config.yaml
model: "model that answers yes/no questions on an image's attributes"
crop_scale_min: 0.5
encoder_activation: "silu"
Rows from block 2 of the image encoder, named by matrix and row number. Rows with one number belong to one neuron. Each number is 500 + 40 x the weight over its row's rms, rounded and kept within 0 to 999. All counts start at 0. Numbers have three digits each. After the name is the row's rms in percent of the matrix's.
# fc1: MLP up (encoder.blocks.2.mlp.fc1.weight, 768x192), inputs 0-95
# fc2: MLP down (encoder.blocks.2.mlp.fc2.weight, 192x768, transposed), outputs 0-95
fc1.393 104:498500513485489496499474500500494500494500511710553500500512500507524500500501500487507487504513487488456506450497495500500498517499500500509523500548517516498643500500502506525500565497509499499499500487490486492500511491516529512491528500500500500500695496492514500473502500510552506500
fc2.393 091:500545460515489508489510516516528500499497513228494499500445500500500500465487496500500500500500500505503501515502499500475500498500515500514500490482504502500512498498486500502469464505512505497530496501490495521503498497495502496500350492503510500500476518477506500505505496491496500462
fc1.394 039:424468497494500535500500378500510535544480536537542501500470507500494513500518448500502495500503491500509575520470484500573501457497500500457654500551653554523525450500500517500500500477467500470500535500500554440500704605500436478487500500500500502500500473367500507534500500500500528508
fc2.394 027:534552555500500426516500500501482407525500425394476500500471469464497474500500528500514500500500500500500487500500500500430492500483500500528502500451406350539500500500480394500500514533498494592478493517457459500383500504500556500536500544500488500489457500535443481464499450500403500363
fc1.395 083:514536459491501499502491500503500524500583500518499496508464491500513515514515500503508487501510505492474500500521500518492499491497500500512499500507500500500509500500500500508491489500500500500512491485509485501573496474511500000515513511500518489497492500509474490539499500500510489492
fc2.395 064:490496539510505501484500512496514468486500500502502501499500500502500496514495512502482502500500522492500493479502505500557530499515501500500500504493501497518502493504530478518500495495497530481485498486500501503496453510500505999500503492554521500500495498497502509505500494505466499505
fc1.396 048:506500500835412492493556500533506500517473500480500500527502500500499486390537500500500536546500475500483484493494494395496427514511493500550498454500488483442485500447519498487500500500517595463567499500489557460503497527506497500500488510500498506528500524497526535533540481549478511497
fc2.396 027:451506545256496496500534500500484500520494500514489524486429509516484494500432457500493493500505500441497524518494495500502487494476516500472496500477484517508455500524500500508500485473500500532528500494490500488500520500500500500434500493565549496452521500494500538512439519468439500533
fc1.397 047:579549500558551507440330521513493500500493529397500382500500491511470483544513500515509488500478498530500467500500495471517500496492486514410513409500497500481449528565534492500489508499545582500500500506534496502532500500420355509450498502430500506500498500543500530510439518500580528487
fc2.397 033:478468500500515473500510500503474540491480500500475500500475500507501504476550531500550500531500511481500502452407500500503538487551504500500443550500454494510509500484547517500563500401522476500483492438467518464537500508500496522533491478500500500720519379500472505500549509516532395500
fc1.399 048:500500488497506506448500527492500497493499501488500488500540500509500500500495481499500500513509500768500498504508504500488496503500877532486501500500518523494500504518500503500566497500500492500580490504482498498501540567557493486500495493500502498500494566509495499497459520500508496509
fc2.399 048:503469492519503500509509500497500481485501495495500482500489499484505521500497569500500500495500505473492498516516498509510508501495006500541496500502500493497482500501500498500535492499500502500500493496553500508500473443500499497500505492500490501523500508485508500507488503500500500427
fc1.400 078:497485514492504475506497504516500500514532500512472505494454506500478501489523490461513500499497504500506500563516498488500524500506498507497500505500502521513489500497525500500499500493517496500513517499489504475482487500443512514500497502500500500500528500500498500500500500498505474519
fc2.400 060:500499483504497515497457490500500500501500500519538504508512500517499500508496462518509476497519495514497500500500499465502500517500510493512586576506500500463500500491497498556500500506507488505489497500495500500510500524507500498501500505458492500500498594503500494492513515500500500477
fc1.401 062:520501061413526500485514512556499497464509496500511431523501502542502504493515501500488500477554510482500535490534498521499500516500491584512512500518500501494538500573487400498502500518513500571481462500444500518492497530512475557500534500510500500495513526498518458488483499500500496508
fc2.401 036:500480712782499500492495505488518517502501500495467520497489492503500522505496503500462480494470553502519500506500506505503500508509490500512500500519471497472509500505518502500502523488578502329596500502515509432499492475519494491500492500486501499510503503500518469523520490500486493545
fc1.402 494:505499491516499501498498500507543499504498504483501488500501492500514503507498574499496498502498513503500487494550501514494500492509500473590561500723455494521499502504501501785500482500500503500485500502496499499499501500477493549497500500497499447547508472499525494484549501502502498500
fc2.402 901:500497505477497500510500501500497496512488512500500491500508516500499501508652499491500500500508503481500500479695499499500499500500499500500500520500503502218500497493500500457503519500500496500499497500501502509500499500554518505500492501500507527500443500500496492500500504501496500505
fc1.403 016:515498506489501482785460500429462465549465527481500500484576506500492437469496480517535494500458481509500485500500503446514494511538500500500449500323437502497499500500508500517544525536500500479490517506510565488488480513500501511481500513500431500500500514500494550531475525624499507483
fc2.403 014:492493500554492500500524500500508470450500500463453500500521502494424509500504500533368508510508500480508498496500500513500526500519543476490525476544500500544515539511520492500470498629522569442513483515387563426540539506500503412511496477472480543514506500503555509505460517514502500462
fc1.404 008:808484497503506509480543324519774500498489521472499500495515500493504500489569492500496500500500493486500500504487502509535500486490500500500515491501500497524500500500500491504500488500500500500475501522503505538500500500476502444500500495498478501484500696500500515519500529511500501379
fc2.404 006:507507310505508516500500500507536503485500500487500489494445538500500483500500507500500507500500517502500519486500504500490500503493500500494456512491500500514500504508506500500500471500521611560447494500932500507508500495512500497493500500500500500500575500480500500532500500500454508515
fc1.405 032:492463484477513493500514514544404429517500500494365500538496525500501486514465432500500500522477479453520455500513500521496553500504527498505505465482515462486500500576495500496504471500566480500500534510504464508484465513517492500496485500500526492509505500500490500520492503500505482560
fc2.405 018:506512500434498447505500551487521463500500484546554493502521503500520479564480503525500452491518507500504500477455500500562445500495479500508437516590506489500491500532476500509504494460488538500513508479358507500503521474460500500475483500439455500451500500485549444455481500500523496436
fc1.406 157:478496459499512499495502518502527500499491505501500500492521500525507510508481443574507525496519504518500524494536498498473465507500492503542447500495485510506492512494499500498478510500494514500517511491541547504506499490500500510478511487500499500503501503532500507489479499500502499491
fc2.406 097:517505506497490505490487500500500514500501500509500496500500523500501492500504560500501500516500491478519500505500500515524511490555499500522500508501507496493514519493482492358557508500509493500512502496453486512517505500491500481503486497519500514516507497498500501497500500516480501517
fc1.407 027:539635500498500500502492495495500500500506487500500500500572505500493484517500500500505500538478552500509500500489500464500500500500496501494492500518487474489500500948512500504494500500500512503491500500500502511478503501496500500531498506500497536514634493500481503472504495503506500498
fc2.407 013:369500500500493502513500505502505489437475510500520495482426496500504486500500500449516505506479522500500507475500482532543521500521493495487519541500575469500500505476493500525500675500505496441500563463613500493500500481500470491500481500475629508500458590512505483500500501491500499460
fc1.408 049:500564503500500464500486493496502500499502500500500455508512500457500500500494506500500541513491494509500470500488499500496493496500546500480501499503500481509542495500500587578501500383483487512479500521485508512500499499504500564500511504500509523516514500498493506507526497500503500484
fc2.408 048:540509446500507483541514505472500500476500500488531500500454507506496500500500501498500498502492505490496509456512500478500522500500480500500500528508500501500499500490501508451500500562453469513503503505499496501500489496489491517500500500554503507500495500508500500482505500500500578500