From a checkpoint of a small model that answers yes/no questions on an image's attributes: fusion encoder activation gelu.
Rows from block 5 of the image encoder of a small model that answers yes/no questions on an image's attributes, named by matrix and row number. Rows with one number belong to one neuron. Each number is 128 + 24 x the weight over its row's rms, rounded and kept within 0 to 255. All counts start at 0. Numbers have three digits each.
Before each neuron's rows are labels from the 100 images, of 14976, where the neuron reaches its highest value: "top examples" is what is common among them. Only what is clearly more common there than usual is listed. The data: aerial photos of the United States (SatlasPretrain).
# fc1: MLP up (encoder.blocks.5.mlp.fc1.weight, 768x192), inputs 96-191
# fc2: MLP down (encoder.blocks.5.mlp.fc2.weight, 192x768, transposed), outputs 96-191

top examples: building
fc1.667:128130127159056113128084134128108129107138128128158111128118132124128128136158083168128102069128155128093179125128162100128114128126129110128148128115128128128128141128128128126151128126140128119156128128103125128112152161105255128122128134128159136128128128128109132132114130152110128059
fc2.667:128160142141133110110128125120128128126154213169122131129135181119127130115124136137119102128116128144123128117128152128119145128056079145123105117118151128128112149128128128115113156142127144157123235128129128126140117127128128128074125147125151073128093189128128143128128117128128125128

top examples: crop field
fc1.127:126154081128143114109128157087131128164093206098106119148140086126156128126127130097112101128190128112131128128128128105128137128141131128172127180122117128128133174127117128139164128128128159128134099128128146103129234167114089128128116124133100170125160105117099128128128127116132126128
fc2.127:128128122133122145128131113123171115128132128128151125117128120123177128128154128132118134169035146142143106108102133112130128147128128057114152131128128128102144134128233143128013128135128123128114128112109098170128128118103128116128204109122118154175128128128114128086134140128130128141

top examples: crop field
fc1.588:128128127127131255128126074128137128115119137121128127133128138100128127143128126096128125145143134175128129116118128129136130131098074110109086125115126131147128130128136136128128128128075128125142165109128117150129135127118134138147128134126159129141128135133128133128177123131129131130
fc2.588:127122124131127000129132124128128125141124123123133124120118125132126152128131128129129126116128139130128128128128128123099124128128156095127128132126130121114128128118130130127128133125133128126128097133137115128125110125127128127131129121123095107112128118128131128135128130128125131135

top examples: building
fc1.264:134123148127128129128151128128138117215131108128129130120108124128147139133129133133127151124132121146134090128128130132125128128097159134136128128126074119135128115132128132155120128125136128119128133124156128109128128126128118123133128128112161128128133143128116128129113128099125128128
fc2.264:128128148146128125129128128128127151061128131128128120123132136128130128126131129128125114095108152128134128140128107128127141128158128132122124128159124131154128135134087128120074136127137128125165128128133124168126128128133127128135131147124129107126127132128125116125153128128128120124

top examples: building
fc1.189:133119127134131147130128119129128123127128128135128131129136133130127123116134136123124128128128121128129130126141126131128128128128153128128132128130127125134123125126126123133143128131100125128094137128130127130153128119131128127132116131126122130075124132135128127128128128124129126133
fc2.189:127082107128128125128123125128132129123128121107115128141131119117137128140116126129127136130161128128130128131126129129129129122128130130123123130138136125131129129119225128121046128126138128129131123131128128130119131120135129132130130128119133126129128120123131128130132136128126136128

top examples: crop field
fc1.259:144116128130127126129127198129129172125135097128134126147124118128116128115131126131118122133135126143128128126139165130172136128128128143119112126128132125122112137097128115129007148127123090129128128122000099128115121129249135128123111148154131128131121092134172128131135125110130117211
fc2.259:126151131130128128126128125119114128133128124128126134126128141145102126132138127130128129134124156135129134125133129127128145133127126133128128111139129135128128129142128128125255132143128128123128118132161128134128126127053116122128132128128127170122128127128127137133136132144129134119

top examples: crop field
fc1.246:129126130128128129128128122141101131128127118135133133128127133130127133128128132124126129184128134125128128128128132128128122134135199129127120129119133127131128132132127130124137128124128128127128143128122093128126121128130127132126130128129128200133126128122126133140153098120129128134
fc2.246:128130129110119139128125127128146131128145128132113128101135133105124128128087128128128128000144128116128128126128137128128127128120122126128149132128127128123124135109134127128114121124120122130126121128120134067165128144125129128105128123121152128128128169130123128119128131123116181129

top examples: building
fc1.478:133136142133115128127128128120117117128126142123128255094128124129134131120105122115126105126121117089125132131128111128128000128122127133088128128129149128176087134128089128139128128128128128128134128007101128130128155128128125128130128128137133128138118130120130128129123130129140136124
fc2.478:128117122144139132126128119128132133142088128127124015128128132130120126139133130128124123128100128129129126136133123138128255128126129124125111146126128100120128100128174128151124128128130140102127137255123144132124123123131129128127133161125147123119128154128113180126128128129102128128

top examples: crop field
fc1.507:170137132132128163029128128137118128141128034127120116132085128136128145121111139130102113126123126157131128147128144128165124122128161128124100128108131126109128128128141169140128127130130128119110119128078116128147045117204118128141128156166128114151124082135128128169106081182135128106
fc2.507:128121135126112128207116137152223129143128128128128128128217138058120128112128094135138130128114103128129145124128156119128128094128099154128135097149128121156081126174128120128136136123147129128128128128128128089086133114128142134112048241161128128097128126128098128120128186120161092120

top examples: building
fc1.617:128108131128128153128131136000109131128077128126062118177128144130108128128128133102157128128128172144123128125128118131128106108148117128128110135139128230089139131128130132131110123092164152128133122146166135110128099128128144167114128115161133131070128118126155128149124128161128101144
fc2.617:128176136125126099128127117210171128124159125175147116124132124129128134129135119128141115135140165082142128126138130126122118121129169153233159104157116131150132156204106120138129129124115128101128153128128093129128156126151055089057091133128116113127224147211128125128128133140123127113

top examples: crop field
fc1.710:128177119119127117033128109128122066123133103133125128093128124108126093128133128139165128128103128148120128128127012151124129134128128108088102128128128152121128128116128128128136094109128128134128128135134126147128148117128128129132096184123156128133132183123128134142128137122131132128
fc2.710:130131045136133083128132129128137140128153128136127142128128128154087128125130150143128117129131128108129128128128135095151128127139128170113109128156128101127128155002171117117118148121126129118121212128128128122159128128137128128137128139088134128136128107126142128128128128112137109131

top examples: crop field
fc1.711:128128128130159128128155128171138130143137116149121116083137128131128128128041128135114160128108109180136124137127097128121128132121128182128128132134128126136128128128146135131128127128146116128125128123061148095152128107154135128088129167125151143067119158000140130132128140128153132111
fc2.711:127128128128130138125107131032120090114128112118122128132128138126128128114127129158128105124128043128124128130118128132051132117128128130128128128114198104146090095108118128111176145108128131154128130128128128132118132128128131128128127128128128131183111068160128138128128128101147146129

top examples: crop field
fc1.444:128126130128121128129141137128124132135123158129127130128128128128128129129126127127129128133127130129129127130128124128130128126128081129128128128128128129140131125128130132128121128128130130128127130110128128128128000128129137127093128127128133131128130135127128127133124110126127123136
fc2.444:128128137130094137126126130122136116132126000136128128129128136120131125131108127128121128106141126132129128128129146126135123127128085146143129128124128119133129130142127125143122134164133127184127127128117128125140134128128106128172122144128126124108136128125126126128119129126128128128

top examples: building
fc1.548:125135145128134110128128126143155107138138105121118136152119115168132101151126126138130138128128029063149137124132124142081115121128110141169160118128128121113096145126107144145086128128137131128130134141114128123135128127130251128127128121128117120128131186161128134130124088108120127132
fc2.548:138128135128132128145115125161128128116139192137145091114120125104127124057130102128124132128154131128123125142128144128125181128128125120082128068194114148108128090128174127128126121117128145128208163124121118128122135128126214096128130191119134147134122113136128143080125125121172126142

top examples: crop field
fc1.107:106141067090128129128130115128128128128108162164117128164121097139081145126118121108119128128079128133129138128129123125126128128128126128156121141125123148098119128159074117129155182128132137128117128131128128133125179128119149109055123070152107146096165035138128128148128128080128149145
fc2.107:128092155138140129128127175108128117131128133097166107111128115128128128115120128092099127114128091124165128108115141128102100125128110128135128127166152128128136128128169132126128140150126120128128157132110122124096128102122128128137128132128188095149111142128119148118130126128149108152

top examples: crop field
fc1.453:136135128147101128112136132117159123128132165128192148127128165133202138131128126126116095124108135123133128128117128131128113123182132130134125131128128125090111148128133204153117126149139128128128128255128128128105136143088126133128128121128121143117128079128128130119132132163134128124
fc2.453:120119133121121131128128126121124128128128128128137121128128128115113128171138119100129106121043077135166128150140091179255169147128154127128158106128141121131128066130130122128128097128114128120128162108120128134101151128131107129091085114128165106128115131188128118125111128128104128125

top examples: building
fc1.383:128102145135140128128115122190128124128077134123129128148128154128128128128128153128128129128129112094128128128128178128128145128128090128143118128113128131128134128064128128150128121117106138154138100128128003123129150131100146081141128116129223117159111127128118128128119124170132128128
fc2.383:132143117123128114213128091137132161158128136128157132126136123128124128128134128132128000128122102136156117128127134118141128128122128117122128128107128117137128128120133128128116107129143128128121119132128245115111104112128166128128128149128192138115169116111123128115120128134126117117

top examples: building
fc1.511:137110131144130130113130070177102128133078128137126142114158128121158140135150156118136146129123169128128142123128141107128129128131128129153075201121117120118118128124124118123120149127035156127146133114117149128111128131127129100141070128128109121128101128129099117132116134137130138128
fc2.511:128148105118127128133124141128117136128128132122126124119125142128109118128052126141141137128112128143128161131135128122123118114081183137048128136013128073116131127133150137150086134131153102128132212125134119130128163141239122104128128120132139073127128124120146146144175101124126131128